{"horizontal_flip": false, "conditioning": "class", "mlp_ratio": 4, "beta1": 0.95, "batch_size": 128, "adamw_weight_decay_other_params": 0.05}
Rows from block 5 of a small class-conditioned image diffusion model, named by matrix and row number. Rows with one number belong to one neuron. Each number is 500 + 50 x the weight over its row's rms, rounded and kept within 0 to 999. All counts start at 0. Numbers have three digits each.
After each neuron's rows are labels from the 100 images, of 14976 (inputs lightly noised), where the neuron reaches its highest value: "top examples" is what is common among them. Only what is clearly more common there than usual is listed. The data: photos of arthropod specimens (BIOSCAN-5M).
# fc1: MLP up (model.blocks.5.mlp.fc1.weight, 640x160), inputs 0-159
# fc2: MLP down (model.blocks.5.mlp.fc2.weight, 160x640, transposed), outputs 0-159

fc1.230:472410544536503515548457427440441506596487503516479485637449509519448506453511544512458382554514542624458396538503537582392564487381529518519436604551507466494546463449453494508477476524534568477443527505443527417514508427544548469496549497516472517479437517533489590534521571519506374476453467617479497515498450542560568492551518481467607582567543520381500525506450500452461551533521456559531433480463512524446425496470480510494488425431453466492472551532547493453465469448556478
fc2.230:470491498410478564518474599452518400441508511502518503432480484534532498550573467514498602428560448411510561408404507488504404458561464549462517443474413516507484528606498502442511514502407431540534507485542419615471494509484465484417516454549490519519509559462493478435517437535581561394615489414524490516522493540460495531474486499458445500432374532563517591556557553525446431454463491412480566487526565479492500438575571490471541610517488525464483559541490482549501568484459542
top examples: order Coleoptera

fc1.107:457520518486459498568557507398402421557531476550481609464474524489481556487500522542573517442542484542451481412492499498461501509492470514476518423528433466491501516569531485484477444412523518517521443520509528543545504552532561496395526538497505565434389567434504482383456534533592525428557537549510456524534572519566401542515454496488554465459534544462449516544535429484452588473554480420493469494494492564535495487602536458529531524482625406490498663398480517485446503433475610
fc2.107:414502516477508405616500529525511677420526530566480461534423484478567543469553590513483508526472483498497505523493514534555490596435518462439414560492485464429496445498471566504530498515448513427514562597514507550472479414448542569483520429460600495525585456575457548597554443451472454489481480534493488397480492571517433463442540485514564497582469549540565482444500548532513459514504577521508499514440481463494477452441431444490467496480427555543522692529492471495478441498463539
top examples: order Hymenoptera

fc1.442:531611544478531501543496513503438498538524447485539460433541535454580561540434524427482526520510517553506365556609538500529539555539532597535563492492551506501487522520586442490422498486499540498552492460494505524487591508495536433531457477505469558414565452559515551484501491533378546497508482436462483438584465596537588473576500538495486442388485531582567575427592489527522467451507411546483498492447548497483517414598665523444489470481506497476557422486455546573493495555520467
fc2.442:504535492541431628469510523513491543622517531498472479531519475521564453466463506552484536521506458489491457476427426510513593450437443380430584495512548491530448504491471571446592489411459462525459484484492502582503404466426457522446434454436490478472512568502514506474481566640541501557506452482545511519428524451550407543472590480495607476568453448454460516577458527454401486554451548600473561488601542513514436555517488515439503558434524486544553429393504487471464491472577505
top examples: order Diptera

fc1.69:448434436469517470530493568428599475451536506516518533538416513507572541496557526550544411505472551503373496457580540439500556480495477407452403563531431486482623521439470514532511547503527539494518561469484506634570549426505476470457481468451508459458462422516463533513551503498536447449606528488549460531522518520517628456461491494552511531513490618615461540537507492422594472503559461478525611498492546493525494529438568478507543458525594515519429493480490495415467477513547372
fc2.69:508509426509440448510490547471505591441480534495577495571436509487601439526590517522510493550490607537537517447537528481513560501477483507468483501523434446593595446481522514548494502549598422549477513402517522585536482534564489386512446506455417588482440521508470439539529444457461486468476428576566462572438424554460566488509467481531498582433501547544462596536527488430592422489514583560494473455531520503575490464500546532533555512584556505501521414601427474553539517432593458
top examples: order Hemiptera

fc1.508:503467549487442492483507427507509435496521454425438521467549523543424528462478554545604512532576500473490459440558480485513531473540500455580449476526450570566473602423471556499437508496461408526467565454497507513480471488535520444482589455510584445504653461519491537500550565575535526420553494494491550536501476425409445479451464580469455533485474402441445441540562431488484471494516540437446516530492653555558566594470566573478495493400497539592523588434579553485494478477479484
fc2.508:490523539472507531506496534457524511482542603493563508543509492403608521519566533496448570462516474511565513524437533584562465399526367446533538466447509486499468389504502461426479528426535493459439535475561469572515518372524479556568352503452439474499397453568529541526487574485465446541464520526528533519463540556535534557506544457471575533505550510477529563400428498525499504508421548542489566498528438494560511559481421466383470475424464504486440634560421504488522473461497474
top examples: order Hymenoptera

fc1.541:447488568416512477458462500488494509562419467580576439521493522528488537469565480471536427400552528562615475452485565555528562455521486504508447420559511486609536455365562479501535548501505413537584516513587493506486441514509443486565521526435551430479455450445524389446542572533545528444566507479522411482547549515501479500467562488460442540562536470511608475503440498500454537438486503514480569396508412541535485500538323450505500507480436461475445483462521536456542461481493411
fc2.541:560506534599484519503536508548548535534539522463421477436566478514496475535436505541426513555450453450437525563515457525472466514569477506426559513455442510410513468569424507508441434590498563503463486544361495501533548542453552496408485505602422548497535555508369583590513498477470444438546477577517539420430477447492453498554471489487544425465435465470398412500476519560481458514494555498507404575544582529530498469560571538510500502615554551528538474567485484509470561493610507
top examples: order Diptera

fc1.11:516556404429596544467446535557551519551456534489541503494581552591527493485499462546522515414499544425537530556540534475533514435610371485523484526546372543517623436486581515433519457427498612435556567452534517516455494400577572557569511535556497543515482469521497445439486523525465500414486508554583491592520504461521525476528485584389547488540499464491537443573480540523476502420570443510543521497486458521483502452491477509540520481467554521567552407536533486487543568475536403
fc2.11:515522525564495454413505478476547574514543516491432519460489483499491441576496566413498456547493516666485430414478472527422504525395522453440532546564502476569483547513539496585503503473533350493464534558525501494506546493454407609521560492537467483525565453510487456571447503459461505557468485502479504468473501529502507444439564404548487520474569529500558512459499529455413418560501400574484480554555542527484468598550553486373434449535438439578478454572505564448493476542407482
top examples: order Diptera

fc1.484:518568435440570603562462525490518491568496524552564472488539493588482485489473482543495486393480508483545517515522523512544493458553415516510445606565341442481592489488500484449459516373490609462524563458543540524477462472512534538542555546591464518543464487497503483416454509503433544445487501583593487562506465471489578534500540572389478450487431500543473448535498634470506499432513450530475533466444559572490562488519449520562507520409478488600589431510548451479535525439506432
fc2.484:546523485542466497385503497511536555452472517508500455522481494502475555561391490472448556504489452597519461459431527573490561515467468519470474534580507545532553628485505475567571467440511370472526513528548483569480478491474437606490609557548485456536522442482503429585459551493468416598522480445497488474494577549543523454481576411516539483464558498480577421497402599490449468527437421600574528463532460552488545574482473448368450487503422534511488490515495470511561532563504428
top examples: order Diptera

fc1.279:453591559585432494551538504527455484563579523594526491527510507551459513495457564543620565483517468458545484502469509531499469567606470512441506477526430569499522517490563519470547585468496464499513509541496556425482514584471530561436557501493583547483422499471537544458440496523577560408585521451496550525604593578441396480537452413460563431423479457553403460522529466455475575549574505476455501545475502606534451548493464467552521576542545515537536579515475574539531471417555535
fc2.279:549423502456516538490449563472579605457465505494482490489507445437566488560571492542458447448481496544486480438602486454550508498432543482498563526519512487464534534479495487566462454431431538577474510459530528624478463314457503509526517478492471449518573467575470488523571528483357499618509531592495468457459485529613457514557514547466450577516480575507582583458438519552509471468454558485523465506440475429524536503602627558474420421490495516480473553495509493551553534500502472
top examples: order Hymenoptera

fc1.217:521553512438528476458415554498486448408500424449557450473481474509440590416479475471510564537520492459481460459512520529424499552403553467547516487533487478492636530475517510410368488445563453462560557455523555450532520462542481475499465428448481416351551528535398446481494506496487520546568554505531508581448472389575480557510445492465436527480409463497474521502479488482445599603472441506442469515517540447507530551438431514570515420531467497508570523440468488454431406436497527
fc2.217:451423492528478544494576473485525482505501560522461538544522510475510487529429536569528448422450541492514538529459426575522496455590432523475582487463512535483419534509461421550549530567417532482441434631502486559480499521502473540496556600527508591651459499512555565472541486488517466409435535495485445407555485562392535470536486500553603415535569534495540501442456432469558422399564504520571570474483492598452457451471513480455475571418555481477462457503494498551573507480494414
top examples: order Diptera

fc1.269:420493502495520623407573443496491480486454472489445479490508503514485522530597542436514442532448560572392457498440514595431463489523487439526502539536507473507582443540535535423442499529488512484532571435478540524548510424567428566418454443489543527438511495610536610513506479506511518441631516466530511627519486553453553484507488529475591526443409594459500588523468514511522471497672459496510508466427530487511527551534566478505480531560483482557463436543584560499507492522565452
fc2.269:481439474571526513415574470514471672528525496399493458459568507541364440488612505423519404535505504464431510507508473534459473511525516486524561499505537424516486403508576505457413568638473428501480499415442486523564544587509494553532494417539452576437482454564513489473527467480525481486516548472484478558549448493452413465468481471529531513492506529482477570517479487560479510511582531521462413502489409557483366547444471474498512500495526561548491376538515587535451519492553465
top examples: order Coleoptera

fc1.35:483450581489396536492482565559494455529468430570502576515460549527520483424529506498523466452564534481526407531489560547592496476501515504491469552540550501475555452449504488507477474538569409476593414622601402488496470549555469490528563463372541477506509525488494477514483480560545500601502500519488550480486536533461492542544545452347405459545548439471494514512448530533449468456501612387503558507571490514500487482581438504492521480414431467440518584546500562543399408469473546
fc2.35:521544415486560488479519432485535463527473495497499442539491525532406522510592447488477552550466528505476563458578393539469523514479427505552467481472472541410513539530452514454433501597467516520456624435438544530488492566455580540459506539554492494505504563458520552459449481447533547311443527523469433536507512478521422510403417512574588570375518547544503467526475439479553529532489348522517500446450507485491448506416499470533473512533546519530548536446483396468537580549551443
top examples: order Diptera

fc1.337:549560507479540491486496543465501472460497516575485610505560521484528508399506549495454453473473561533609429487511546600494487527431539430407528602518462538558572520528445487475485470623539467483519468490510465480537462510526467495396424528517477436544425438505438452441521511488435502377515456604509538423522431511475532433462489556521554517481632485590473432581435418444476556449543481476495513452461472477488445516481450532464537505578605403438504474546623509430481477488500499
fc2.337:532468391417535429416555479596537557476509503465456498511511432502543474650605434518453540537554442544407501488511538537497492514449481545502630524563425434498571433481513525537512496581503578454450470448487531508504541528492587474509597439513467429421516463513488664511504478473590495532528418512461542562515521529470560497445479498562423504483484455531471517437433601476557485593505521538477432541482516556549447512487557505547541497593499582531463444503478503503435422518516514
top examples: order Coleoptera

fc1.14:515524425455451482532552466580466480538494485512454574523451636480540562538612439525490490505600506478459452520514531553413509475489420395449545366522534432554583526518547359492536443524457535516526528472463467520539516538568483508442500420428491407436444534461467546466504456510598439464592469536550468569534541498486539427395492483545629476519507507450472531471461537504487465556590481499512458452516483533506496459558544459551580506475619486576441499480569514503457487461492502
fc2.14:529475597489476564521456441480461566506513483430542404467495426451580476443508484562475589454455446475482532571404408493493493534465558586532401430486448549436457524489500647515564478413549465522433544511477495465445484390454550601575590504580558567554479404431506473519470491541500556506453491423520497436414542523501416479529477466439491477545480514447455502491525483599526479516433498488531578516465568475467528515535449508487479617476409567488551507509492448509515554553531535
top examples: order Hemiptera

fc1.413:429472494503502515459608558440493423421505587533468585451494572507493513556557489444604538503522558472458470513511468568504532507481497482393394437504558430495573481509543443556527551457520443501512522513612605470511429548541494419554434531465450466497504423457551505462491536474484496428503566487514480614452532499462514535422505462501559562472491503620555537563523524538485563551548457420427450466495534555604526506542461439506586451555554533539536441518442533438509556528558377
fc2.413:550532575509499569422575411572478536545408434459486498513519406431467512500556446534467546534564472529498556554555539515443442515516601494546517562458516501515535520578431497498531447401503506498447510492484466526542550481440483527414584410499528481482403396499477468476488582489512445633472492538586492484489528526584471440554447514522522537553428473430447492469469481505434389422512628604558537504540492514451527459562422534425489553549537428489453487423494514512518539425521466
top examples: order Hemiptera

fc1.70:464437588510517487545516486461433505536415440479491504482523475511438497482513500390539450491417502516537509485465533413477596439509456437476449473550466430518557498443544458410520483465416485440597531525436406473476584469410497446493530432448504528543526501498520535497542542584542489518524529501509504605524464506553530334462509503488515503485471599540623536658494448484567473574528495446554523444557404516468542441480485530448514463552581431512466523543495402471496552411480462
fc2.70:520610453468501454422461583487532441474601486528454436493512531500535463472486439605484515548572495463445476532481516563441463521483470485573528604480613501486535512505540445524544462522538517487417397488531550574577416427565565524523448528471502422421421574505515452554468409480477483491416444498537470486473539476514455636557530552502492528469481428472426485414504572481486591507493482458405448551453535522492488504490441433541500483496429585462542616535447569442485470580509538
top examples: order Hemiptera

fc1.8:456528507427481502451503543474462509479452488519527596445529542518540545498503508471559497492518666564494585496634530494510431508464465516565501494534589506512550495511531455464428516485565498588563457551642508476561491423572512475472456612540480576454605449474517572477574458558397492483450462439534517549466450526499635513559541470535530530434468476470489519486474569513570597495549561511591548433526512517577580528493562586510495443444498550539558523519484555469551515479470477
fc2.8:459554541572477543432395519499437537517505554468497518521431415535457545469451578516521539535443551557533450461418519490506522445472492588494536403486467474541517511514488503492545522467488526624490502600562420462493501514472424528513553483481474468526476507522401434473524507581476464645592495524568454566506486493478436476532391407455523439597495518442420510578424475445490524515445538583526461582554540580521493509494470486442467553478509499465561385426460469450601464462588514
top examples: order Diptera

fc1.369:454578465518511547451480493532538472424458511461498528494384515516623526555523488524494506557469514499392445553534499512573440482491465443436407546562391519485638458603520516468437503477441532458581495512515536562505477394516524556426478412517453545428538468558533507578408510486517427448515480546476419483513510556469638478514510514569563540552454549549532560467507406430524468482581472500499523481477544511575531555539592510526476462497529476606480449396507551450503522523546474
fc2.369:532545402568514465455499507509444634531501443451493570572438446493599451511485451502555461552523519544530496529473471576547524494534404482495557509572465516573616405528521554522460548573552456529499457467521563502570484568481478483535444458619422502454430500527491487586419514505488453548465509606476443484476447457502557443538443473524538501376512493484464553527563499451488486490468477606556500453608471462547498515497638562564424497486498477538508403523463527581467498516468565
top examples: order Hemiptera

fc1.75:485447478382410520495561515509534450471443505510507498490479454507517572477568553590468399492478539526448431490520496554592450479512470523567461518581510428500590444481515523501470465502486514429542501440420507519540470482492499532510447436458500519424462485480490625525477571498585435532526474609469468552562541511502604496492402465480616608478463504505524547408568477458517526555610489475572564428452537470525549480422533461569436532579479483515428456529488510456628419553523451
fc2.75:562436467414542344481567455487581635548475478505499536470486505541531495483550527477550479467556473545438475531489459561525457519484511537531526443514497393422527497476517524593370476553495384481555494508451428491456550573486535477520507455542524512386396477566457547540453534431535497476503489552473489560529533478572475565516439421446532520475488431491420567408528636480514527494496513500533442442440456464498466538478545498501448558496455547513445411523426619463446537514504539
top examples: order Hemiptera

fc1.300:479505525438493529514524474531475429487535509457576479564568415523406578442512556542521516453560447435494491494521545459490498476518437510472467567517523617476490498508491492462464638508593429505480419483505460416506504565372489489489595535533553474471408526434471462437483515503509509351572472492529510494494528422373467482461543369468500492532454498548416382513497570432483529454435487455460519554455503530501465511484555553533482601537529553500474581550485554480454510427594486
fc2.300:541516519547466482433440478425608643535491524488420514477480559490544416544522423537525478463434584564564464534559512537514496484450534507418493456596503440494465541502527455556503452438434524530533434510523458525516528496501477564536493513398424463590545410559476546530490501561403514567482536570448466510536467493556392474519480538460494561498595518486544596456435447593509512566500527441539408425502450516533447516531489458417406418487501536502488537510571568524544559470422419
top examples: order Hymenoptera

fc1.125:472533480503522508433467569498431402445540573462547458556495509599467474492510583458548466535595620417530457451501466518478488508423529446604589569516452513424570448439599469419460454488494507428513542532456440450453436477490574532494530515424510633478529532471508447488476602543482545461508498363510466448509516506489548503492537402530489510462521488612467553464548544492555502529396467481445490545503470482503436521483446452508455447463482524563420548472470456508378534435535485
fc2.125:620442553526498486527435500493466709577526452495426483397527386467584483547456529505478534479531447560503504558562471471523452495539544556430581513396560514498441484507493470515429501566512505532543421439439482501516517439528484540511551457449507451494521478507580513568552546509509523589499479514411484502466457431471349459555502474534540481428506524440455468417443473463496499456562480528593524533585570583485492503502453541402539514479560511468539471512483446463496485463450586
top examples: order Coleoptera

fc1.564:442417532416479482471580470507517522449506481589459408612505514501573532486482518518586427429603519571470555452519425563479487526549452498611489504556473591546520482465483486453523451472519538496546432502415512529431474468490444492484439547519469453456422516584579499480482532388526498448536476518454471546534489564529452505490622500537547477546576449491475469469508427456481526456448481453464563508507579475435479506659479472536520489450504480452550427426530527625607459550435502
fc2.564:521607529543514509519514479505514488545449528410453506432515487574527469473514494589454541524445435469553433549460543509493514479473524439426462525438510425505491421501562555521482527522479518508447479524647493472504516486581521504463613495517599586634477519475461488567513526592488526573560460524402519457483501434526484489497402484524398536440416498512460556540521542499517545514534574497500439507513486559547500528335486516474470488516515496458510553551474526361458637557580556
top examples: order Diptera

fc1.524:461518477525511468529584526477477446483550512533545482431421476508543635560424579561519516497447481513456480566478476511459394387482436470517478554505394534535622504640475516525411523489457588545547500476456527598539448408483554569477533415526493504446548554495439546487510500495503517468432564551434497470535476504484589498527489528519527557516421505568527473525502464436457493589608487431516543474476564443539583460491587580507512447561541473526474463466491494426548469480577591
fc2.524:579527481496492428513602508461440511459482493492554624516489446432545528493384527497481443549453462563517525553462494464574476465455437495569577535513497545500540487496522560519409543571577505516462454440486593572522510561499522501474422495569491517527489571522479466487424500380489491517478515619443492431477443507537498465534355478492551513493451467482463493547549499487473551495479481597579532469518454426523505493520566489447542448532507470468483279508448484491466484524459634
top examples: order Hemiptera

fc1.64:498595534569449503470614554573448446475463478514579566455430500521440552544480456462468491494524419548546483530509511441526506463525515563439478449495552542562577470585527500526540532517503517535598493558503543550503452496420471582562544485467562442432567531533501502490400504484525520541493594572435392446546403525566568451474427505510546453478421465601535510478594525501516579515517443493441559355506489481527469499590558479542457464601545402546529443497487508522504556527551538
fc2.64:530469498519503474594460508492528521566518502476533470475472491460531404453466527540500509517439472440529337460558468534513511471494464414474623520507485456442447413454503509477486543389589427457502483415476516534497468410444443507485460521512416526488519564476520502482532537523508454554515456336552537587455528486412529495467590524546485472514493513395462493608496510539442570427497498584543416466534539506429479492469469421409596539481475600472462527465481431448456588453516483
top examples: order Hemiptera

fc1.183:569461452522583551563514506539606573611555573534522526480545608508532480531600474511464457562573513454525551557478561538542529485593476563594555543508483423483560524538512478442508452416490612513542553469501541576506452408561525445372461550561484478506444531512485517462457559379551549507556546407476582555523478541515652464548539543498507496547507550509492483502545563537497565513539535567468511475537490503423516532470552499542492506468442504484471591529459444569502485452530541
fc2.183:567535466453525461493508533507539462487456489529507458538473499494514475472541510518527453476533518534439564471570542477538499553344542511480410552517537423606488551441458515544560461477556478446485465519564462402478519538530583514561478539431487498598607512467561435562556507421515482671477492574489445486488541483550530523492548486535453515503565491542525507506461512461547472453562683515447532483514565550600514518495447488499526485556544534449473684493535565465548488540489434
top examples: order Hemiptera