A small class-conditioned image diffusion model, trained from scratch: 2.81M parameters, soap at rate 0.0029.
Rows from block 3 of a small class-conditioned image diffusion model, named by matrix and row number. Rows with one number belong to one neuron. Each number is 128 + 24 x the weight over its row's rms, rounded and kept within 0 to 255. All counts start at 0. Numbers have three digits each.
After each neuron's rows are labels from the 100 images, of 14976 (inputs lightly noised), where the neuron reaches its highest value: "responds to" is what is common among them. Only what is clearly more common there than usual is listed. The data: photos of arthropod specimens (BIOSCAN-5M). In brackets: how many of the 100, against the usual share in percent.
# fc1: MLP up (model.blocks.3.mlp.fc1.weight, 640x160), inputs 0-159
# fc2: MLP down (model.blocks.3.mlp.fc2.weight, 160x640, transposed), outputs 0-159

fc1.55:121149145123126106099136153157137143117105133131147194128145096064130116161146136115087113078109136117175142117105127149166125143105112133123131073161149078101111126151169134161116163151127120168143126123124134119154133126148122140139114155106123138118118161108086159133141118089125120131119110185119114129157115131114117140144089107135076148132104132126140123173143141142149103114115130104126121120127109134169122092104122088157123138052112103154187115189125146130138115105098121
fc2.55:077126128158187090114153132110136137153089135101133116144159073097070069107184183130155163109109146150172159141111099141158103108141142132129082106113149124116143125106177110137133109148135125126137089117164144121111120110128122135136137131099110126138119130138127120132169081071108154137106120123148156079154138142114131127136100075137127135139103146138123119124139159128131081118133130115131124128096086085168115150130155107148119120094130080123146136114163119134111128115137146
responds to: order Hemiptera (38 vs 11.3)

fc1.188:122141102136104131124146122084083159117118147167136079117173166118129112164103122118155118102108086080112166106107078093091134132126078117155128085104120146150141142170151143141110106141109093110155102148113105136113114143128136067117115124112088135106127161159077160129117132128120067129126148144130103123120139130134087089098142150110143148184119121102133136149092127180137108129122109124103079121132089119124087139125144127101131123130122114122164131131126129169122114106113154
fc2.188:155059153168153148121100131135164096122159131103117137146111095153089125076112090114105167131147125149148157130104122105141145099109160146142148167142151118161097071126122151116117146112130116166105146118122135097160128149096136130130153155115128093109111080122149087153135118099168163148146104087133129111088128099166127170149126139144116127127119101145104194139172145157119111159141144121143143140132167106123088134103117139137125099124143112123076117105123151156154126111122104
responds to: order Lepidoptera (26 vs 7.3)

fc1.560:136140158146100117098107185145132146120126156119166124093124101107108151100126111106144114116110146145140123086127125140147147102125068094106147104112099100119100163151153144149104096099107115146162095108135085127105160073091155123164149127132146091126105138151140139120092118103106123089133158115136167122108116082138152141119110111100088167100141134153089083159121101161115131121101104121117096152156141111151131129139139143098126116127099143158068088114088123118116108135092122
fc2.560:121138126142122113167107115146171110133119107129175137100103081165167072121104129119124154105133149160143132162168091137160124131144176135090128112189135103145136137149132140128112138117119127147138133100118157081119132088126152151104088113123142100133125120125147121153104147105160099166118154088099139119125098137137117131192102131144104105139160131120145103079109109104122131123096153146112110141119139090135135125160132209143111130116120165142132117153133100140120140168191143
responds to: order Hemiptera (63 vs 11.3)

fc1.569:140113142108105099124117098106106119131161098137141119095141126138109123131128124143154138101113142120143121098096090140138098121107094133144153108125106157124098156132085118149100160110136074108127085141134119135102138155105124086125183126141167107152107119137141117156151122141121178102119159103146124145118112118127146150133135154117138122139076126154148134146114069127094125127159136092135073152148152133153216088138124139131098166117130136077133097135139043138130123143118151
fc2.569:160110164103111143166112098088092095158099130168099132092078124113141087120138161144149105127059118138081101109101131117131153164124139172151149158156133153128129136090123113106127133151148090131120069158090112149137126123075167141141114099142122155148087107107090148111121109149139097152113115135157139107146131110105104140124132131159118176146149128110137168144112104119121088143137129159130127126100104159114124103168131114128101110126100119117127156142135128106074118114088136
responds to: order Hymenoptera (63 vs 20.5)

fc1.255:165118148152091118132104156163096165114111185089146099116094159115091149128099128116139154135125089141147176135108108124104135144155154120113116143150116096110074086149153156111121098120139127103120108126100100103134110105085146098095126132115143136157136129135144144123075107130116063141118089142146157135137120140090111098146128105115125118135092127115124109127102133145100135155109106155156119102072091126103154108072154143116093189094122129124111132132089141135111100122136118
fc2.255:105100150163171092108164148103134090101129124137066126113118126150115152124119119114131176108136132144091134196136119092108125127129134126100113132159146119117112162117085133101136129157094130121181149100148147138095093150117094124166097164105098118145135123144146130128116102097130089099080097159143141113167167155132141140161115119086134136126158159161110129119122100134181148145148174127129131110160172111088136151150102126134123128160113181131143111099101125131127153135135126
responds to: order Diptera (78 vs 30.6)

fc1.339:180134124122154105131094100125121192133136129129124106116135133145137144116094132097081132113146104141144089108120087147143144182117132151140161084095140143139120134155166107119137074117145103140092115115106112096114120133142102089078155122137102114138091138097122168175131138136132151047133130121132163163126115140128130162148106100145101111148154108120146144133141146099127148132163155135145134142123106173189091157132147106109122147105110140092106136109121096125140079129115142
fc2.339:103115111088089167112135105131168112124131098178144121131144128144137094126096173143135129132104138104140141186109140175143159128110159111128205133081132102142120123132141113093131122095159134125168146113139106154096169132161162128126077141132120120130119139148128131121126120157111157132130119162155198090144166137122133128108185135124113153128127120091141096151124149122153129140126157171113185116097151108137119151093120125121131141164123145096141108151130131148156125093105162
responds to: order Hymenoptera (50 vs 20.5)

fc1.223:145166101150134142115116120108126158140120140111120113080101111205127102171120151115110149144142128140126166126151105135119096132151145146118163106165132129132049138114111133132118138156141136093174135100144106087164127130147124121113115117134138135182119140108140128124115102106136091128133144096145164104135101136068088096150123129133075126107152090132137111119126079145121113170059150134130125135137107112100148090151141118115148123079083129123106133084091124145135128133117144
fc2.223:163131152160144166157150160149172160183142131097113096128132122156139110098181139113091111137128132110106199172116120110124106107085173165124120124082115113140114136165099116094116131130101157119155117118159125128165131141160101111115152184146110105143137158075127139146138117154130100117082106115109150141145147125105106094130088146133101141163123150116122120140126132111151128137115098156119105151151150140093153143154159149117103124111174107165117133092145093127151132133137140
responds to: order Diptera (73 vs 30.6)

fc1.68:129110135130101154143114133145091169132138118153105109115160128102088107132123107118083165098108141060140107100097105137115125123142138126128153101138081091166112171111159174114149167107117130125128095162131106129090140145094095147114110170117133128133135128128113163145143122120141122122155155115155152153144147136189152183152089128147082091156125117134171107165126114126142136095103162146164133137133093128140110159118109151133143131142141179080112132113153153164115126138101147
fc2.68:109119118131098154133128164149076127112124105145129104154109106122071077142109128115112140144126086087113132141122138143117153086120131109127157139085116083130099130092129113151108129153131128132139129127054104119091210143136120125078128175142143122110104180109095144145147111148136116108133166125099153117071128114118090129145162144181091102117107122136127136121095128116083119119128101124166109113153117141102107124116099140123097114123174105132166126123148110107112117141136126
responds to: order Hymenoptera (47 vs 20.5)

fc1.108:139154120169172123096109128129128135137157134104131109137100113143115127104143134160104141145146119108126136112148088102090123124148148087145068132133126120086087098138094130115078112121103122074133118107103126115130145147122139107114125142109133134145166116161159125135075100158143103115104106097120085199136164165111144093147139116121144091087146083075117111097111137140155143148076122095130106167129107095119098108144132135124104122094135125155091123150122163109133119130098097
fc2.108:165146097114115137115168159127162130070125149105098161114144150116132159165078105137140077169092114122170115125134137116124143099124166138127095146106140111156130205139110125128130158128155143138095143087157130147139163116154154125136134142133102138122112157122120147090121157118136098182142152147096145166145120137106109135133070116100148134159112143200066120147142118138116115136126146128117117113114115170089145132160095132127150125160116124164126127115116136128150153156112139
responds to: order Diptera (65 vs 30.6)

fc1.631:180102144146135120143131140135156130134129095077128152140149111111125102123137136135153148113104190178098109118117110160116149126114135094111156122131122137134117169146152110135138126091115111136119128097128147125139142130080132147154120108094119126126118149137171148158108113075182153182133123092173201101125104093124192110147157144128120119097091108163110108159116114141157098143093117160106108122139108141148109127118117130124156159136143176164106118144089122125130099100098127
fc2.631:113145104133142147154118115150138111120186104091137082117121162134133122132090128123126121134099185149102096146117104127119087142138111168085134116118119139149114153153140097113173177117150156102143128099131150129115088138114125145141163108122161159095063139104157149132092128117103128165139116106160155124164129117110117162132133116100158143133146153185106132102097109108126101130148098120097133079129115142100101122090100085134100136107091144143163091133083127099134144113108110
responds to: order Coleoptera (39 vs 16.8)

fc1.575:117107127117095115105115127140116147141132118154101111074158141101093073163122104116130127097118124070099098114129114166100146128125117130142158105131119119122099172112171122132130140172101128138118106149133132149105141162102097102136145088118126084120109118140139105151138091131105134152149153097167153120134142131164175154159101166135107159143101122147193152142130132144147111128120139115154082091135123170150186109113102136155144113080144116091134090117148141165137166135106134
fc2.575:122131147129110129153138145124149124111109120076090101137105178071149108148150117172152105143084122110097120140161122144081124119117170130167151149127129136150119149097154128158135125178140113093105125118088111112125181124116137098093141135139123158081106166125088112132177128136108080159133144134096142074147094123138117102116122117169120122167099142144099092131121122113077120136151089106120111127081135150121165097136138127137134149113179109149111134132149117103129151120100120
responds to: order Hymenoptera (44 vs 20.5)

fc1.296:146153153095124163120081125158137129105117072140131127149172080151130129149114130085145129143169077131163101101149148070130099164124126129125132114105102149105148158183134144126122126115089148180134147097150116149150132111137090111108155105099086130095129161164091154076094116117146169141102114142131137149120134118162136141106128105073087131136109146131132115131107110110124117130134167128114118092119102118138114086140120155062102117128137122102102155135143113135118130142132110
fc2.296:117143129125105111136145102092116158118118094121111137111159130133154112122113146123148113152093171143083115109121067125135157163125110098118103150128128143109148139121121124073151127146127073138117154114089120119101112095131120151118118121130156153138119073060088131127130168181132102133143117089126099128126133096167158093143130091126127136102110129117166111112104095139153134154130058117137113198134096121128123144163146122167149140135116090122123140092132141115071146139127141
responds to: order Coleoptera (37 vs 16.8)

fc1.463:122119055098108102175105129112140133147140142155125138127162118113099107122133108103067124106104114110143087077128085116134090155161153126125135139115131134083100147150138071118113137119129108110078107130167164152114135130110155114147122137125152130134119093116117151159100115121120160161124154088141137135169093139142106131150067130134119109140114097107158150140124142126095136142107159075134108159126128117142162109106096129165153126125120156104125138157148092138101144163171169
fc2.463:169104177128123136172087128122127129160126148125099134149117148135081171172150142149199100115129158118118144121143156118122150115094114153159155148119149153179153176115140116150182084137175131137143148101116140114128162127152132124156142134092118117145103116132093097127155130154158154100087110155162148104141102128165112114132160121101125141129105144140142104139095064146121100148133135122165110089123123135103130114110107135147136107091126108133165136070116139146141124146149136
responds to: order Coleoptera (38 vs 16.8)

fc1.26:117149134151141137157108104124111089131169107157097095111196147121129102111107167118110142149131104094179179114102084117170151115139192102132110140131124161094119160099135147174149135143161077089106146123145137136104113135136098140127106121132156148127140158140135112128151130126127155121120120154133127113100079100137131133142087133110141129130118143103127088126143127101073135152120128118149118173153081124127133112140111156135122193107101143130156129140151121134093187146117152
fc2.26:142143138176131110131137136166100079172107129135122099100136140061128108128162117161104137141098128145141158137142104117117129139130124130152135111169106107127114125192127105128193135148112138175153162107105147120127112100131153136121144161187111093145127152139119130086097114159149162111098126133149144119103101059114143152113150099134106110158152131132150101148128137106110089106087137127129132116128133111091123151135126117198095107121114161142135127115151120118101089116088111
responds to: order Coleoptera (48 vs 16.8)